Weights of a small model that answers yes/no questions on an image's attributes: trained on telescope images of galaxies (Galaxy Zoo DECaLS).
Rows from block 4 of the image encoder of a small model that answers yes/no questions on an image's attributes, named by matrix and row number. Rows with one number belong to one channel. Each number is 500 + 40 x the weight over its row's rms, rounded and kept within 0 to 999. All counts start at 0. Numbers have three digits each.
After each channel's rows are labels from the 100 images, of 14976, where the channel reaches its highest value: "strongest on" is what is common among them. Only what is clearly more common there than usual is listed. The data: telescope images of galaxies (Galaxy Zoo DECaLS). In brackets: how many of the 100.
# convs1: grouped (8 groups) 3x3 conv, stride 2 (encoder.blocks.4.convs.1.weight, 256x32x3x3, each kernel summed), inputs within the group 0-31
# convs2: expand pointwise conv (encoder.blocks.4.convs.2.weight, 512x256x1x1, transposed), outputs 0-127

convs1.111:582547477476474491496512576537488546512522475537464542547462552479561464505535479516426530430512
convs2.111:586470571539496381512513543564455507528499448519511503552508541548522460455470489484493509629500521500503548465453514556500547511521513544503476519502488455475535528552467526541446442598542492501494488500450526584491507485478520498480489470527526438462537486532509502441487480484468607459507471503527481548527463511519534493554486580561596433508485491520523481504558560477515475546515
strongest on: roundness: cigar-shaped (34)

convs1.31:530453478433538534485491551515497434489455430429526522517454533515527455495536528532477484441576
convs2.31:565471512528464514547518546563497518448484414460509471467499578478435512502495508514524560505530493488533452521423536543527471436498501536488515499490570472503558510498508427509456479487495467514493494435529517536518521512591490467511488488458561468498545535481530490504500539478459527441406509422500459521570450424605529509586523486540475406533501477522530473535522531441538532550573
strongest on: edge-on disk: yes (38); roundness: cigar-shaped (38)

convs1.54:534594534479539542558563492545531501451458557522489521559558526500501555492512518473502455523556
convs2.54:535570499543522499584557602522457497496468511506583456495475504486519542444470514445478533455540540467499491494551518522484462490484506487442509551513502440466506549474538517453407478475492505501421493440493424487411526512479492484495488448513477467457590459493510454502509511499479498514401503441513530492480514407487425441507457484494472453500448451522457510575501473579497447457561
strongest on: shape: featured or disk (82); edge-on disk: yes (81)

convs1.249:439523532518499425449521494520433536537500523450449548537501526536459542417502526532539519439485
convs2.249:527552512578495539539538545470468509464507512559514501461538503491524574518499660509477514477506579472498450499505496509542496513477529496475492534578488487495476558477473481510519491491516505539514509463506488497410599499433529516504489444510510502488521480506528509514547513517486497497456534452551518474485517472517428471471473487487471511619485519496448455596532516543510500502507
strongest on: shape: featured or disk (98); edge-on disk: no (93); spiral arms: yes (87)

convs1.53:533460548549540580496445532557580475513519469566463492444493510461515504527565501509483516556479
convs2.53:545455514499463497548506551575426518502499476502504526552500586498527497455485519451530580518522549444505509464505509560512437497498538562437470485548500500444586548547531441498480414536550555510506474517554529563472539520541517497521420472460521467473560493481543451475502514506363538444430474486540523528531495431539519486592520468569526456545492456481550493490551537509546503518559
strongest on: edge-on disk: yes (39); roundness: cigar-shaped (35)

convs1.155:496427522461510502453550432462431445488547428420510487472520455481515473528494465489476558501479
convs2.155:549440469488467521532444480583510416491494449534518489511461567513490451472562464578467551559415445423502493502464549541500501404490515576471492545479529500517546446536548387537491443538543477469484452492560552548522475467562485410507495498493550528504509480522552565486455491465462478515542502486483520556557507516596508513569572497593515479483583529462553510432517557443547566549527
strongest on: edge-on disk: yes (45); roundness: cigar-shaped (33)

convs1.154:508502442520544533561586500498526472488564491491501573475551547464464495476486467554482572555473
convs2.154:445483415460476515484411458477529547531629481535530544466508499462484492535534482510534473509516488599546522547432496437524440525546497514532532510479489551525550471465444579545574532497545484506604549477488460475521483540479513539504526529513514510524488541524479529475509517496541414568522553473500528552551551528506474539498521410531502538489520528428452461452398526483515566528470
strongest on: edge-on disk: no (93); spiral arms: yes (87); spiral winding: tight (53)

convs1.235:429520532512507422443525495523425534526487520446443524525509534529451522425495520536528517433470
convs2.235:492531513585548535549502511489488507469476503549533493467544475489544550499507610501468503472532590509493479478527475478573511498491547525453485524572492509502480572460481513503517521474497500551530482474516483509430608516458532505514481453540524500486536498493518508522572496505518523556476552473560502468487547506487429462473495470476491509576476517536458434582506477529504514504493
strongest on: shape: featured or disk (96); edge-on disk: no (92); spiral arms: yes (86)

convs1.168:495472519508480407470447412458521456458530484527471508503472519493437475459463442419516541485489
convs2.168:523468412438405480514398454529501480455422515493534456489487558507523514464499504482501510521446447379548441505475540493504378369472548561524514483507486496520511435480537347493575463524475502504515458467472476501538516439471493392558473491455522489553503512529507485468445458472458455474536515483503525525532450450445482531524565407499470531484524482476511482466456459480530483546499
strongest on: shape: featured or disk (94); edge-on disk: no (93); spiral arms: yes (85)

convs1.196:528532531437548529536455486461491543465535545420512487565515527526515497480443561505542538543433
convs2.196:543457497493496543523464514531496471499539448529481559470518589511516484480487504465524561547475478502550490473449496533493429492511513557476483499486501519522601524519486433451441438530534481517502516454582499550530486473534515501541459508472600445506524522471532484467468519481456482446419505413515503519607520448558593524529538478550499463486510478405510456505520612462576530560504
strongest on: roundness: cigar-shaped (33); edge-on disk: yes (31)

convs1.103:535536590394552527539501539500514543464516537543511540542506519511554529513544538471498533503552
convs2.103:540532537529455480561503545538474465542494434518505520502535532556405475465426516449497503500484528497476591469445522572520513527528513508472448514529490404450504546428523494454424464584516423503441512448462535549494527500429545537456470472516457473463537497473523437480498456447485583508463507466495474574484501497469530465521432552497512401523453460550448511523554525507481447451525
strongest on: edge-on disk: yes (48); roundness: cigar-shaped (37)

convs1.138:518545462525526470517461567496522527424537565555524469456558521557537496540570460514509516534538
convs2.138:502530495511494561491488526522399492526493462512502481455483567532498470432449472424541565445517506416505549427456551582457516463488483553417454558495572518449513523491578470477491432501544494503522465416523499471495466545523484495489429441430488479452549533499529482511503598545389508460443482473474496554548477511547530444524483561518493497509447463510499517480549511533513494537533
strongest on: edge-on disk: yes (44); roundness: cigar-shaped (40)

convs1.193:469489464475444461439454459458457476452451464430489479438469485459471466467451445487455473454497
convs2.193:432467465397445446418450470547480476497438578460500481509518536501494451505501464537503500447465520500490451468579576475500481447484527505498498501485497481486480473502514472500551494478477481488465484567398457436474490441459517455433501489480368496504458476486514504533500434462459481525546480572489433530465416508411460501487476440480433500503502481516518537448481430426469515440506
strongest on: roundness: in between (62)

convs1.151:563534509480496544528514563540517539474488542528549506515449488559581500583563514489531485543548
convs2.151:529513519491490523525512511523412493552471428494526499403523529455458514431418520445533545488553536502554518426434497501495460493531507533415401495513491509434519536454522508449507470530486399528498529420493464471491525547487494532536418435486474427417524544407501428516513521396462547508482502456515470507519514457455492431518465470513480488536454449532444520486527488533490457513486
strongest on: edge-on disk: yes (48); roundness: cigar-shaped (33)

convs1.159:540459502520490553516526495454482478447498470498478514422516506550577434595517423502517514531521
convs2.159:525478543509490524521502542507435575505497448478462476513507588509522503482444505435553561538529484466575466452488459552487475486482512545452464475517512523481583529509499451468481407506502499512498489456551494543518510571538498509598420477454617447464531580476504435464513546464416534455434480480499454495619488399558538481538521476545512515515466439481527493507540590476609519607501
strongest on: roundness: cigar-shaped (31); edge-on disk: yes (25)

convs1.166:453490410566469503474518500515472527496564502564509480439529568534508561489514499517479576534456
convs2.166:488506515510474531504439480499492493486548495504471575436583500535500451512518501506498498526498511530505513511449481488540530587677543510487493482514505511503477503464490523518497534538570497533511677457498543535514530485451585612486516480487499527479470518522556516479526502498496472524510504458524475501504507524511501489460515502489549508504530527488416476458539505512498560501455
strongest on: edge-on disk: no (97); shape: featured or disk (97); spiral arms: yes (93)

convs1.210:502499463514485467452473463439441443521507461479421500498448495466485488462533469393485558463472
convs2.210:565485515532500529514462531549467474436425466585518430488462538507466498421535503542490581489462474387489430478499460555482471430482488514444469501503465503452513482509527378424480449467495479467480424475563472476468474498564445368511441442526515522502541497471504507482448517452404447541493540485499524501521553465545451478520510460519501453484537544453532519468518565505511535521499
strongest on: edge-on disk: yes (44); roundness: cigar-shaped (35)

convs1.237:497494486528583506489542519443511489498465509408453523498553527461411503514533560537477536455543
convs2.237:554488520597586490559554532457532514400512497601554468476491485478500544488526520521485477450508525520473446543493438479510515464464513490505526530547450484551510507502460517510475505465509492513502467432540492487480513509478492451507522498573523539541508470484508523431539525453502490578494583413537595439481634473508444503486545471486469519520535538483511431524534511514449532495518
strongest on: shape: featured or disk (73); edge-on disk: yes (29)

convs1.96:534536561474479546545559496541584505566538491547503539540488517456524493542512549557442528469526
convs2.96:518518499505466531511466522594487505538512438524480504498508531610458447433467478471563552553504494497549611487488552566502517474516479525483478522509498481487514522472525502476484440612530430502499507457483501553514490534408487492448498488467469400494520518513501452514478469453444539495491468474503465604501475482498518490535432584525577482482456457543461493493542491507517475481525
strongest on: roundness: cigar-shaped (49); edge-on disk: yes (34)

convs1.157:527446487469442519501516494471441471446531490482499482484463482549590495582558457472524474563549
convs2.157:502496531512510540492509554504393538500474458562460517414498526479473520446464526469547523513538516485551526411475486530523508487510515520387398502499484495402518536488515478431510486508532449482553506429512517500452509606533518508564341435538537447392525550443500442480536573480374504511426508462496497508520536442536520417526480502531510517523447465453495454519547515535557503551512
strongest on: edge-on disk: yes (32)

convs1.179:498511501506456395453457436494482456433529473520462485471472518504463501436460485419472529509458
convs2.179:519482427450445541477396443507526475480523496487541523515472536545521456511469484519572536515478427465563478525496531475488403422489490562550537501453494527529536428523478402518551456529542485456546470471505508508556469508515441434602527528434537481558459584515482492488460501467499440489514507504471489496556480437499549551524564446501508571460502486456507511449440517466563530572529
strongest on: shape: featured or disk (95); edge-on disk: no (94); spiral arms: yes (86)

convs1.100:452430512489530469494489535439514449452447533462548448467527457519444545505532504436527467543443
convs2.100:523521482486517549472526515525477562514508540515506481494468583537518439481500488538591566468506469467588500489500515550474439446514490529463501529464547524471547464480485459499573451493552494484539472491559470511471474581524459478598452480481541464467501600470474518471471584462455460481526521489484506509580524498545535488534526436520484570477492498464517510489481510498574508574517
strongest on: roundness: cigar-shaped (32); edge-on disk: yes (27)

convs1.107:574552491484474485510507586543497538542489485540479525553440547470538469509547500534429542438516
convs2.107:584477550521516432503507529566480500530491432535518505570537545536557458436497487485506515604483498530530522435455511582516512515537531546473470532511513461480534504543468490600447446585515521516484512516441521590517494489496503495469462489503508495486532513532551491435530485509482613469503502500531470552545486494560540474553519559559569432510506490527529497534535569473552478551554
strongest on: roundness: cigar-shaped (40)

convs1.84:504474477499420424445516465462490492459463446469511444556465450463548458542522476503444446486502
convs2.84:416488419496472504448458447472489435528473438506476484447450527491433479501452465512500488455447448474481485493478510488465454469479498507507481442456465497488492438375504460472546498507436445480491471493471462425487471485487461479487474504529499457495444490436469486535451471435500455486551512538452490530461478528449483498434432438431474522442543466445480511507453441473438481477480
strongest on: shape: featured or disk (78); edge-on disk: no (68); spiral arms: yes (61)

convs1.218:516539400502494472470449493457401495506500404497489456506492532470541479479514484469494543446467
convs2.218:534413459559469525535471531582470450458478447562517495531510567470470522467563495557528563504458475432561465502434529541509459449513543535490479504485499524504537473581498429502468459522535505516538477486543522483479476466559479395572481489487552479480548525492544549461478497480461495511509500453513538554564511500562523520581572434546468484479558563452579500470503547425566531580518
strongest on: edge-on disk: yes (49); roundness: cigar-shaped (38)

convs1.78:433530529430522494530499527521540499538521540524488538501523529512447524488506547400525536490396
convs2.78:480529499493492537506482493501496481478498508508482511472551505512512515516515545512482495505512540512486490495519514502639513522528663509500493517602516519511467542499489510508513524486530497665502511488500508495462584502470545513519507490505504503502500484516593524521559503530502517499492509507623488480505515490503465477485486502493505519586496519512452468506509497522506500503492
strongest on: edge-on disk: no (98); shape: featured or disk (98); spiral arms: yes (96)

convs1.126:544530505359514509476449502488430552461541535511518543534490524561499498530496522480511484473545
convs2.126:573488624545527453538496528502441492491529459497468562557534500534547462511428527478470489549506525567465513402389531502548534571518520509442407507523496356416520529513511564545421505500496495529404531536457566553491524458453538565497426469523479502440517443500539464452524466442507568511440513468538442509503464497525518429547482569519536441504489435539533511532540517500523489501491
strongest on: roundness: cigar-shaped (33)

convs1.37:527465497531475502525450511535526480461523465505530574469518452393515527469559477461404493498476
convs2.37:545508514490471515503392474554434494567511490563491481467504530551480456464550492600542551554465464492521561457510533496529457469518546511419458550508515505458484437502579439520490487570536492505490523511554518496433517489532493483479432433478518541451486523473570568545463436484481417535537543513489482557471541516529513424442495448527531524501580562495475562420461527522452552482505
strongest on: edge-on disk: yes (44); roundness: cigar-shaped (34)

convs1.246:520460523512585531512509535495550520484474540423487539468545571521488511548515595531483560522504
convs2.246:484542506518542550500535535478502504451463528509553456489511481454569602469553550513478488465461538455492427509508486449507494475457507443513570549523504530534463538543479494515468509450501530515510451477555417434501524515425505476538523502522486494546528489562475530543500531545503469517479489473493549494497555468540394524474560449456465473532522538531470457531464483532495503473536
strongest on: shape: featured or disk (89); spiral arms: yes (52); edge-on disk: yes (29)

convs1.102:501514551443546517527504533507506517408505571516559507519539519556506555475507527429570537535523
convs2.102:473521516545483532530474501534471535555510449506463478428526515530382452505460486448547538471559521517532522476423529510520507525501501484475437484526524452458483523383530513463493530522532397520481514403489490463500511552440510541476470496516474474465538540445546458520510493410519524553470526498513469499461489484482481447479443514446489528508487445546347517469506459549453485460483
strongest on: roundness: cigar-shaped (35); edge-on disk: yes (30)

convs1.41:515457492586506539517434521540538448523551460555428532452481472452548483493545524509460534512464
convs2.41:555476561517450545562520516582406474453496452517484502489497549491467497416510513559494550535506497474522470419477474560515500468482538560417434521498521511450563494495534451495487420488534453497497494517585552545452491502534481478507450398455524510450567516447525534504481484470425506467458524499517500542527500491569499430574536473581464432479563528477533484503562559535567526532556
strongest on: edge-on disk: yes (41); roundness: cigar-shaped (34)

convs1.85:462455446463459530457527442441468529447449451445494467505455466445480455494500459456461449510466
convs2.85:461479466442428485452449447514481427513518459501414561474495477488418507523517501526471465455443477503496482475467527449518419494528517502510492486476511498498497466413534470476513507511502443495495491538444468476544464434485505488436510485501464491472428459432540479503444480467532444496505496582485490541457482548465508511475417445450444541489539500484504556492459462456416492433482
strongest on: shape: featured or disk (88); edge-on disk: no (83); spiral arms: yes (73)

convs1.192:569557506545503481504491476499537420563552492498435509513528563528509530498532514433510573474552
convs2.192:521546477468516527515465486549492458602531500506525522490459565494498473442495475534509589496484472508517551485493587577488424423470484509506509582447598475539495487471615464539412451527533481473421406462516475472536460491455467490420515497491494511544513491549489530572492509511451499535469536500489537593514528456524550525518537505534504502447547518537473564480510531513492550452530
strongest on: edge-on disk: yes (54); roundness: cigar-shaped (43)

convs1.170:613509528495521566536521544490510493509482495496549597546492449509594483524513516508489465497510
convs2.170:543575466547486545534514524573516493542540535438542493467457511487536509513459463452492540485491480486488514504541616516468447453444466485507519573444653486513499482537607471509431430498502481469467433485533475470491465500466464502527515478471494494499545503503460440614456546503486498474457489518449455606493452451556569494563488472490463511480436459560479489506459482581540477503623
strongest on: edge-on disk: yes (79); shape: featured or disk (79)

convs1.4:471543438474506403464427476491512510442449511517478504542520526538471553436532471519442469533480
convs2.4:558514494511500565508495503582493439518465545509525483518444533508475469485515493541498553493423450392477530502553548556474453397467493539515496553444530504520499458494526428522453459523528519479516411505461482525483478460471441390464531503466464499517517433532533539571439547505479460486538496536446499591511503520518484493550505501535491479445524505521488505518526484498488506488582
strongest on: edge-on disk: yes (49); roundness: cigar-shaped (36)

convs1.5:526393480512504479470471534476445464464518426443485497470426492478476415489474484479500467454517
convs2.5:448485439371494513463430483534490491535469525474479495487464524472420473523540473572503505459477470508477482502511506471472429493492485471494501459492475495505516478437500479552544515441460476473472486537443521475486451494479492478436507492504405520505451497489490565520455441432491453521574506600461511514451467548460496477472449423455400531459590538465486516442496515451462472457498
strongest on: roundness: in between (63)

convs1.139:529426540523493569487531482431450449500511472459497510465539515537568506601525478505547488534511
convs2.139:580415554536461517514518564520493487489528426505522558526472539482513481491476526486523531565483489500547464480462500537508476510498502554464484524525541478484571536568496471516454437507567499495456502483580543573503487483550511505531460455428564507487534523510480480455477521489449529485425494417511448522569514460557510515577568512600494427495468462471547422500524614479577531549550
strongest on: roundness: cigar-shaped (28)

convs1.121:562547520484469527533546549547521547537534476541467561555461551479551470519524520522424537451521
convs2.121:556487526518490450552489516565467492520482482506505508559522520585543461428455507476535512611502487487559583488464510553512549486516515569469458522519487486472551520551501473551452468616534478519497521531445547581477507507473515504496467503468501406495542543544531491485510490505464610477482477499521444568544485476524539501528510588549599426493454452518513472504548516484523436512524
strongest on: roundness: cigar-shaped (40); edge-on disk: yes (31)

convs1.115:436439543483548486507497523433530450492436517471526442449518423479440535479539496483510482520441
convs2.115:521467413508415540454463458505482493535453515519494446482481543524485460467552470487510549475478468414519472464487526524492424464503501588494494575436536542496532470527523428530445447509536501488471480495550514501450467522523501504525477454449512489484463516502485521531430576511447438438499518425468502558539505513549546483549542414523500495473499509479491528426471537467559505565537
strongest on: roundness: cigar-shaped (29)

convs1.143:478458584509487521502490452466435440554514463434497496536532513493561563566519530505567491520488
convs2.143:555491571488465439542506535541503493529496388547517495508517551558461441409464505460519507617489511506516554463457497565489531472509488541461490504500483465477529522517518458494433446558531442522453506455452560608478490479457509497505507478460498398475525511479492458466503453438421608474531475428479463533522484483508500507511522558552570439497492490531460483498569516504531436505524
strongest on: roundness: cigar-shaped (29)

convs1.127:529544613392534525537520525501528550459524536552503532534491503509543521505517548463513522496531
convs2.127:526535558528475495545474520554495480531461422514510498467526536576405472450449499436493515515484528503494591474462543571522547517528503531462465524508529426445488519418544500487452466562516434536428532419464554531485525496391524512467457495480474473458529504450547449519486462438484598499479496433524466554496493487511533460521446557491519453516486465558433540521557496529489450473508
strongest on: roundness: cigar-shaped (47); edge-on disk: yes (43)

convs1.200:546547544456559511552469482478537491485543545440483485583530548527490503469461556479544536521431
convs2.200:511484495462499512513507525530503479553521433522507493442490597518485489500498470492552575530492497451558533517438561557481450458495472553492528527501538503522609514506518438473412458534512473481461485413545500542559506507538485458503473491482524484491516536508514498532488550513459521464461450449489502558552534461510536527566530523562514468507494495478516487480542602506542535520533
strongest on: roundness: cigar-shaped (28)

convs1.124:489501526502444474483473481508458507445459435490459503526460525532511424414466396457488497463493
convs2.124:555422480495459466517492489580493435501523517508511525553461509524558449523553473571436535548386426449461518492495573550457468425488488532499514563477531524524525446574536466565462444553551512451519470543497527544514482419502485443442520510460487523495492413539509547496435490497492492515535456493466498569521479534531544509547547486545511481451584518479543473458482535405479561478544
strongest on: roundness: cigar-shaped (46); edge-on disk: yes (31)

convs1.24:489412539520525547539547493463438487524527468485478518534410498531531405539526507519544533487483
convs2.24:529475492512452528515493503523452502517512469531497552465524589489493485524467475477627534540488477486634474493473528523476446511518527565499472510493559516477525494538493458467471482532569472491547512454540479497524482541544488492561459482448577489495496619456525498534478565497498491491471516495515463522575499465512540526546543437544510483484487439406519493459526569473532544560512
strongest on: spiral arms: yes (40)

convs1.175:517497560470546448535490447448524432455469511519496523521458464486486439444529429424534514462512
convs2.175:559537459575503501574550515569451489493415503605493474495436530500559511422470448499487530504455436400468537475538546530448471412460459495467512569468536520505488479495544391480486426520547545439488447521505513505475434464463435417527481488499447464524535486510459494502401476546446491530511505490428528530478536440529515497557516475484469474469497494521513507500475432535506510511560
strongest on: shape: featured or disk (78); edge-on disk: yes (76)

convs1.148:456458502473529489458510442450419417490480410430477485468536469468510472542511476499477540479492
convs2.148:570436490499470491543483488596492383509494447499530456520484581551470441455511480578453545563431446411498522492460567566469445385506531560484520527455500483513542450552534365535476448532525498473478443500484519541520490397523476417462506500470515512495522474495522520482437462458429499483496498485461477566545467510580531491579526512592532487456584502485549484485510533441507539536567
strongest on: edge-on disk: yes (50); roundness: cigar-shaped (34)

convs1.221:525535404500489459462480517486394513495478419488509439489475534435518454499486473501469472458479
convs2.221:537439452521405482499433488586513392497490508511555505542477572463515484477528501531464523503413439442506459523515560512472437402497531557500496507467522543505529445533528381488454435519530513506547457517485492505502489422543499442516493506448548479518499496502551531516425485531444483490492502496498511538537469509513544510586541462543486492467546498461534499420481522404532526518537
strongest on: edge-on disk: yes (39); roundness: cigar-shaped (27)

convs1.185:453525536469526529524442480465472552593473431485495449542483494456508463575535533545490499444499
convs2.185:542475509475478501514492495558471421519528476521505476486510503573421465504490485528439520575433478466461601490467554558483530464475509540500469501475508461473498480453453470508466409565510425486459484534443525564476489417477484478420501489445460461509496428491499515494484469445493494468535460561501424598497409515528476469531431556545579443482552482495493458508496501464511479510511
strongest on: roundness: cigar-shaped (41)

convs1.203:559542525459558514544480484480518472482552532433478505578518557528489507464454552457556530526440
convs2.203:529495501494510538530470541533458454541528411506501545474473593529486496448515512495517586549457482445549511482492536541497464470464497568476511556508534549543604491549526419456410454511534510499500464466592486526532505490541486474479462488486555496524535542541542504537486560507395486453429505435503513556558518412548540528548524474556534425486525501498542521490549591484513551523539
strongest on: roundness: cigar-shaped (30); edge-on disk: yes (27)

convs1.36:472418462486471498487422540458506514471485441481445485452455482502448412463510477517500483498426
convs2.36:494484433448483494457485418528516437471516532508475557486488493494440503535567465554459495446433430530445448518476542445479429476510495493532519491449498538508457432444505479568530519512503464466534487571458507482538453394522488468474506509529465522513454448503503543561452402460519436444572482548474499513451498540460506505474453453479454507453575535472493540468459471446437514450518
strongest on: spiral arms: yes (93); edge-on disk: no (93); spiral winding: tight (60)

convs1.197:570573444486515463507449467459442465526524423487445495520538574499529494484501538459515535451511
convs2.197:588423510558493495540542539593484519502435468529560451540470571467516484442518504500525549510507488406555474507489541549476471413451514559512492511479528489501567507557457405523465436493531537471464412480518491529525499482554472410519489518522525513506569520513529527478486530517441535446470481472472521538553487468568545524603549466565478443478533517500542510515522550487537532562551
strongest on: roundness: cigar-shaped (50); edge-on disk: yes (36)

convs1.105:560539572468489542534557534544570530535533494558486557549459535477549487540523518526458522470531
convs2.105:546503516483469506518489523578496511545484450525502502533507516609481453443450496466521548591487492466538610478479541588516546508499501548495463518482502459479533511483503495535447435596519474514478492484474547581500487498439494498477481505456503445473538506492535451496484486493440597491470496471504449592533468495546516496523466597533589468514489472544501493522538530525515464510517
strongest on: edge-on disk: yes (41); roundness: cigar-shaped (39)

convs1.252:449522540513494428447525498526432538543496532455442538544503529541459553430498515538540510437486
convs2.252:534551489564513523530502534479491498481496533551520490465520486505540558515519666512494478475514578492490470486545508477568496502482550503462532516572507503505480565476494483514505506488516518545521474480484475498443601508413506484491490455506510517522513496503568526515558477511513517513455496499582478467502535498486430488498471492503459476593470505503431458570522490539489476508510
strongest on: shape: featured or disk (97); edge-on disk: no (93); spiral arms: yes (88)