config.yaml
encoder_stem: "single"
encoder_widths: [128, 256, 512, 1024]
fusion_encoder_width: 128
fusion_encoder_fused_qkv: false
beta1: 0.85
max_grad_norm: 1.0
final_lr_fraction: 0.05
Rows from block 5 of the image encoder of a small model that answers yes/no questions on an image's attributes, named by matrix and row number. Rows with one number belong to one channel. Each number is 128 + 32 x the weight over its row's rms, rounded and kept within 0 to 255. All counts start at 0. After the name is the row's rms in percent of the matrix's.
After each channel's rows are labels from the 100 images, of 14976, where the channel reaches its highest value: "top examples" is what is common among them. Only what is clearly more common there than usual is listed. The data: telescope images of galaxies (Galaxy Zoo DECaLS).
# convs1: grouped (8 groups) 3x3 conv (encoder.blocks.5.convs.1.weight, 256x32x3x3, each kernel summed), inputs within the group 0-31
# convs2: expand pointwise conv (encoder.blocks.5.convs.2.weight, 512x256x1x1, transposed), outputs 0-102

convs1.101 115 [116  83 113 148 166 132 129 100  82 129 160 155 142 126  78 131 167 112 110  92 134  81 123  89  80  76  74  85  88  96  90 125]
convs2.101 098 [ 92 140 105  98 107 122 134  84  89 126 146  96 187 133 169  94  95 133 132 117 160 152 138  97 131  96  90  98 134 140 138  98  50 116 135 176 137 167 135 140 107  94  95 128 113 156 129 151  78  85 166 162 154 170  95  91 208 118 155 110  93 163 141 181 120 143  88 156 115 175 131 145  78  84 156 106 116  70 155 145 121 119  92 126 101  89 128 145  97 169  51 140 205 124 116 121 103 112 147  90 100 160 142]
top examples: shape: featured or disk; edge-on disk: no; spiral arms: yes

convs1.177 112 [157 146 188  78 137 126 136  68 168  92 128 173 165 101 135 156 138  70 155 145  91 151 161  95  89 102 161 117 124  98 159 128]
convs2.177 103 [120  93 143 139 152 130 104 137 101  74 117 106 108 109  97 176  93  94 121 146  86 107 106 110  96 206 145 185 134 107  89 107 127  87 120 131 138 150  95  88 145 133  94 105 161 152 137 114 186 135  78 123 112 127 142 191 136  89 126 174 149  96 177 110 170  95  94 148 153 143 111 128 142  78 134 146  88 177 125 139 173 167 189 139 115 105  75 160 185 140 114  98 100 107 119 115 169 162 146 154 205 104 117]
top examples: edge-on disk: no; shape: featured or disk; spiral arms: yes

convs1.115 119 [113  78 104 155 177 118 138 111  83 138 160 152 134 127  85 129 164 109  98  95 139 100 136 100  75  85  77  85  83  83  93 143]
convs2.115 095 [ 81 124  76  68 106 107 123 103  82 116 148  89 170 132 152  91 120 138 148 106 132 167  94  87 128 113  92  81 148 137 123  92  45 133  98 156 150 155 150 117 113  71  87 105 116 157 137 134  73  79 161 144 142 153  77  85 204 102 149 128 101 147 155 155 101 136 114 149 128 166 131 157 102 127 165 102 122  71 141 157 136 120 113 140  85 103 161 136 104 154  73 141 186 136  82 117 142 116 142 108  99 123 144]
top examples: shape: featured or disk; edge-on disk: no; spiral arms: yes

convs1.114 111 [128  75  89 149 160 102 141 110  84 140 162 148 103 126  93 133 157 106  89 105 150  96 126  99  79  85  79  81  86  86  82 143]
convs2.114 087 [ 91 122 129  91 131 141 124  71  80 130 133  95 194  94 114 115  91 135 120  91 154 120 116  85 124 133  76 112 142 120 126  85  61 139 120 205 149 178 123 118 115  97 104 121 120 140 144 155  75  88 138 142 129 147  71 113 193  81 132 133 129 121 152 170 101 135  76 150 129 168 148 155  85  86 136 103 102 112 133 152 133 106 115 166  61  85 131 154 113 179  65 113 161 127  68 119 121 123 132 102 132 121 143]
top examples: shape: featured or disk; edge-on disk: no; spiral arms: yes

convs1.106 115 [126  86  93 160 166 111 142 117  87 147 170 157 115 140  86 137 163 117  89 102 151  95 142 100  82  82  80  90  91  85  85 151]
convs2.106 098 [ 87 143 118  66 133 114 148  69  87 132 151  95 187 133 138 118  76 162 149 119 140 144 107 109 130 127 105  84 159 123 120  77  69 141  99 166 146 154 122 105  85  90  78 106 118 151 125 130  60 105 146 137 136 160  99 113 197 108 156 107  98 137 143 153  90 100  89 159 128 203 152 136  79  96 171 108 107  82 152 134 132 127 126 134  73  98 117 138 129 160  70 106 167 144 108 103 130  92 142  97 113 120 128]
top examples: shape: featured or disk; edge-on disk: no; spiral arms: yes

convs1.236 122 [152 124  96 160 143 142  80 111  66  90  84 102  97 100 124 103 147 149  85 154  63  91  74 132 132 106 136 146 136 141 160  75]
convs2.236 109 [159 111 143 155 109 130 123  92 140 177 128  91 148 118 101 156 179 138 124 168 176 152 150 123 174 143 157 161 187 163 134 133 120 139 189 170 129  90 146 159 169 162 163 168 180 176 144 148 192 152 155  72 150 154 149 166 131 136 104 175 172 140 180 100 179 163 151  92 140 120 116 148 161 141 113 162 160 116 138 129 161 173 143 134 142 190 136 172 164 109 135 153  95 145 142 148 121 220  91 151 194 144 141]
top examples: shape: featured or disk; edge-on disk: no; spiral arms: yes

convs1.188 097 [157 180 152 139 149 134 118 146 190 136 119 184 157 103 171 175 115 145 177 128 115 171 174 110 130 136 181 103 118 135 179 166]
convs2.188 078 [124  84  79 124  96  59  75  90 136 141  88 100 151 105 176 118  91  98 197 131 188 140 174 100  88 167 141 161 134 184 139 153 116  66 182 150  86  69 138 146 138  65 125 119 131 132 107  72 150 114  97 152  89 142 137 186 156  88 192 119  81 137 179 167 139 154 129 186 178  94 138 120 137 135 169 112 102 148  83 122 123 141 128  86 145 125 168 146 174  77 145 155 144  81 115 107 159  89  89 137  95 172 199]
top examples: roundness: cigar-shaped; edge-on disk: yes

convs1.238 150 [146 127  72 165 135 138  77 124  91 105  93 103  99  74 138  85 138 145  92 149  52  92  73 141 126 114 140 144 136 145 151  84]
convs2.238 107 [161 111 129 142 110 156  98 104 126 153 137  69 145 116 132 171 177 133 145 174 152 149 144 121 168 174 176 155 160 170 144 165 158 128 194 151 107 112 165 148 171 153 154 168 178 168 113 114 185 161 143  78 136 141 165 191 114 120 105 169 187 167 161  96 173 145 161 132 159 135 141 130 178 137 130 171 174 129 124 114 137 185 156 117 152 193 159 173 147  97 153 151  94 132 117 158 148 208 102 164 179 152 154]
top examples: shape: featured or disk; edge-on disk: no; spiral arms: yes

convs1.97 118 [122  85  98 152 165 108 141 114  87 142 154 163 114 136  72 133 156 117  88  99 155  99 140 100  79  82  80  89  77  86  87 137]
convs2.97 094 [ 65 142 120  86 119 120 124 108  85 101 149 104 184 122 159  99  93 132 128 129 160 132 110 114 135  94 106  94 136 120 134  70  63 141 119 167 148 148 113 108 111  97 109 122 133 150 157 152  74 101 142 124 154 172  84  88 216 117 147 109 101 154 137 172  99 126 106 138 105 187 146 155 102  99 165  83  97  78 126 129 121 127 123 148  74 106 144 139 122 176  47 113 195 148 104 115 115  88 165 108 103 126 142]
top examples: shape: featured or disk; edge-on disk: no; spiral arms: yes